Rows from block 5 of the text encoder, named by matrix and row number. Each number is 50 + 15 x the weight over the matrix's rms, rounded and kept within 0 to 99. All counts start at 0.
# proj: attention output (text_encoder.blocks.5.attn.proj.weight, 128x128), inputs 0-42
proj.71:46 48 50 37 46 45 41 40 52 60 57 52 60 52 57 58 79 54 18 49 27 66 78 59 68 55 55 35 45 47 57 35 38 66 48 54 38 39 63 24 55 32 29
proj.72:81 53 50 18 47 37 69 64 20 52 69 38 33 72 48 33 54 53 75 16 66 64 46 48 42 35 00 63 53 67 42 76 40 49 53 64 45 48 40 57 70 32 37
proj.73:54 37 28 58 50 67 47 19 72 53 39 51 58 39 37 55 31 51 36 25 44 27 46 45 76 22 81 45 48 23 43 68 71 43 69 33 58 59 31 65 46 43 66
proj.74:44 28 47 67 72 60 39 57 40 62 66 85 38 47 49 44 33 68 53 55 68 49 46 47 57 40 55 33 32 36 57 32 31 65 47 70 38 49 70 46 43 53 50
proj.75:61 51 53 44 50 74 65 37 62 43 31 55 56 39 33 55 60 61 24 40 56 61 50 59 46 38 71 56 41 29 68 28 57 54 57 22 63 41 43 47 33 57 42
proj.76:46 65 86 46 49 28 32 70 45 04 67 53 45 60 74 33 29 72 98 67 81 62 43 59 00 73 28 87 50 99 24 77 34 43 40 52 54 58 35 70 42 55 56
proj.77:60 53 75 19 52 33 60 65 18 50 70 71 60 68 66 37 32 38 40 41 57 49 36 34 35 42 56 44 56 55 38 53 57 37 64 47 38 53 49 43 50 56 34
proj.78:64 37 63 54 58 10 39 65 32 53 77 70 73 75 49 52 07 88 94 24 57 40 61 52 65 23 47 76 44 61 19 93 23 62 23 53 57 38 61 46 62 48 44
proj.79:29 59 78 52 56 48 53 49 73 28 38 60 59 67 73 45 63 37 17 56 19 39 33 78 77 99 77 44 96 76 60 20 42 15 31 53 57 58 51 55 59 51 37
proj.80:55 31 51 55 43 53 66 52 48 37 68 59 60 61 64 50 07 56 74 48 71 40 44 32 55 32 70 43 53 66 41 81 54 39 39 43 80 49 35 49 46 61 48
proj.81:39 65 43 22 51 30 58 51 55 55 26 54 48 37 53 53 63 70 55 34 18 50 57 53 52 36 48 75 41 51 29 48 35 61 42 38 54 49 75 30 70 52 40
proj.82:85 52 84 41 40 74 50 53 55 25 45 45 48 58 64 35 20 45 46 85 65 34 51 58 39 53 31 57 70 58 48 60 33 63 46 57 49 49 55 36 41 51 50
proj.83:54 51 58 26 38 62 41 33 42 43 31 54 29 50 42 68 25 76 84 32 68 24 61 31 46 35 39 68 47 41 25 61 55 59 28 55 54 73 51 52 55 49 67
proj.84:52 68 38 51 55 45 81 51 50 69 43 19 25 36 43 66 70 49 68 34 58 61 51 32 33 53 10 51 27 47 55 36 56 33 55 56 46 55 38 59 46 25 48
proj.85:51 59 36 62 47 49 53 42 87 69 63 54 65 36 43 36 66 25 21 22 24 56 51 58 99 60 64 30 80 36 50 63 74 60 42 29 58 47 37 79 64 46 51
proj.86:24 55 53 35 44 50 42 43 59 35 24 44 43 30 48 55 73 98 75 95 83 67 58 54 00 52 56 77 01 59 63 21 41 41 55 42 55 56 40 48 54 47 45
proj.87:32 71 37 61 46 44 39 63 33 57 68 28 53 76 43 58 75 40 67 99 68 64 43 48 14 82 04 68 50 69 41 51 56 40 54 52 30 47 23 72 26 38 76
proj.88:58 62 36 46 63 66 38 43 90 54 27 47 48 34 58 50 52 40 53 28 28 45 53 60 72 72 61 43 77 39 60 65 49 37 43 55 57 35 47 45 55 40 47
proj.89:11 42 41 59 34 61 43 43 10 62 59 17 49 49 16 68 50 99 64 93 91 53 53 37 00 52 47 57 00 52 53 64 50 38 56 66 22 52 47 53 47 36 55
proj.90:25 48 36 73 47 73 27 55 48 71 56 27 48 56 31 53 79 20 00 99 27 56 67 70 26 82 71 20 46 51 93 11 84 41 60 66 28 64 32 75 51 46 46
proj.91:63 53 64 22 52 62 73 37 61 45 64 46 40 37 58 19 47 54 48 24 49 35 36 42 49 65 46 64 63 72 52 45 51 60 50 42 54 57 45 59 42 37 35
proj.92:41 29 32 48 60 32 29 50 69 77 62 73 49 31 45 80 56 47 13 00 37 23 66 39 99 21 86 25 63 05 59 38 60 48 71 60 33 56 46 43 56 42 47
proj.93:40 60 50 50 48 52 39 28 90 59 41 34 40 32 50 55 85 01 11 72 30 68 42 79 56 69 72 32 62 27 64 32 37 45 60 61 33 32 61 39 51 58 53
proj.94:32 71 48 46 71 50 49 60 55 45 36 54 43 43 45 64 65 67 45 53 51 67 57 27 30 49 46 45 28 31 60 00 60 40 48 55 55 57 31 73 36 43 52
proj.95:35 53 31 55 63 40 40 65 31 64 53 63 46 58 37 47 42 32 86 90 89 62 53 32 28 51 17 54 35 71 64 49 50 48 52 68 42 51 47 35 58 54 51
proj.96:69 69 47 32 31 62 48 44 69 42 44 44 43 69 60 47 45 46 48 47 56 73 45 54 66 44 45 54 68 51 53 59 45 54 59 48 41 55 59 59 60 45 60
proj.97:66 22 65 60 33 46 49 44 49 50 54 53 62 54 63 42 06 58 41 26 45 00 48 61 99 32 99 37 65 14 36 83 53 64 38 54 30 53 39 61 47 52 58
proj.98:40 22 37 62 63 58 48 38 40 55 56 45 60 50 30 63 66 26 00 42 00 23 54 53 84 64 99 39 65 12 75 57 48 42 61 40 43 51 44 64 43 72 49
proj.99:85 58 54 55 41 70 45 30 58 39 65 40 45 56 54 56 54 09 32 05 00 31 58 76 93 69 56 44 94 59 55 94 43 54 32 31 46 39 50 56 44 53 64
proj.100:55 66 31 34 33 71 43 49 44 24 39 28 20 62 48 47 65 51 34 65 51 69 55 59 26 77 23 52 61 45 71 45 27 57 28 61 40 32 55 32 58 43 44
proj.101:39 38 27 90 53 63 52 36 51 70 26 24 48 67 17 61 53 09 00 63 15 55 57 55 75 59 75 12 59 28 71 38 46 69 63 61 56 56 64 56 64 60 49
proj.102:41 55 52 64 45 44 40 31 62 57 61 44 67 49 43 53 56 54 35 48 34 41 33 42 83 69 86 16 56 47 50 53 50 71 58 58 27 50 52 53 67 55 45
proj.103:47 38 55 44 68 37 38 40 58 56 63 64 48 57 51 54 39 44 46 20 17 26 35 44 76 50 50 34 70 54 37 57 54 53 42 43 59 53 52 52 55 62 68
proj.104:06 65 50 62 27 38 55 36 78 40 31 30 70 51 42 66 62 34 50 43 26 44 39 64 55 63 44 52 61 53 57 46 42 59 40 26 67 59 58 47 46 55 45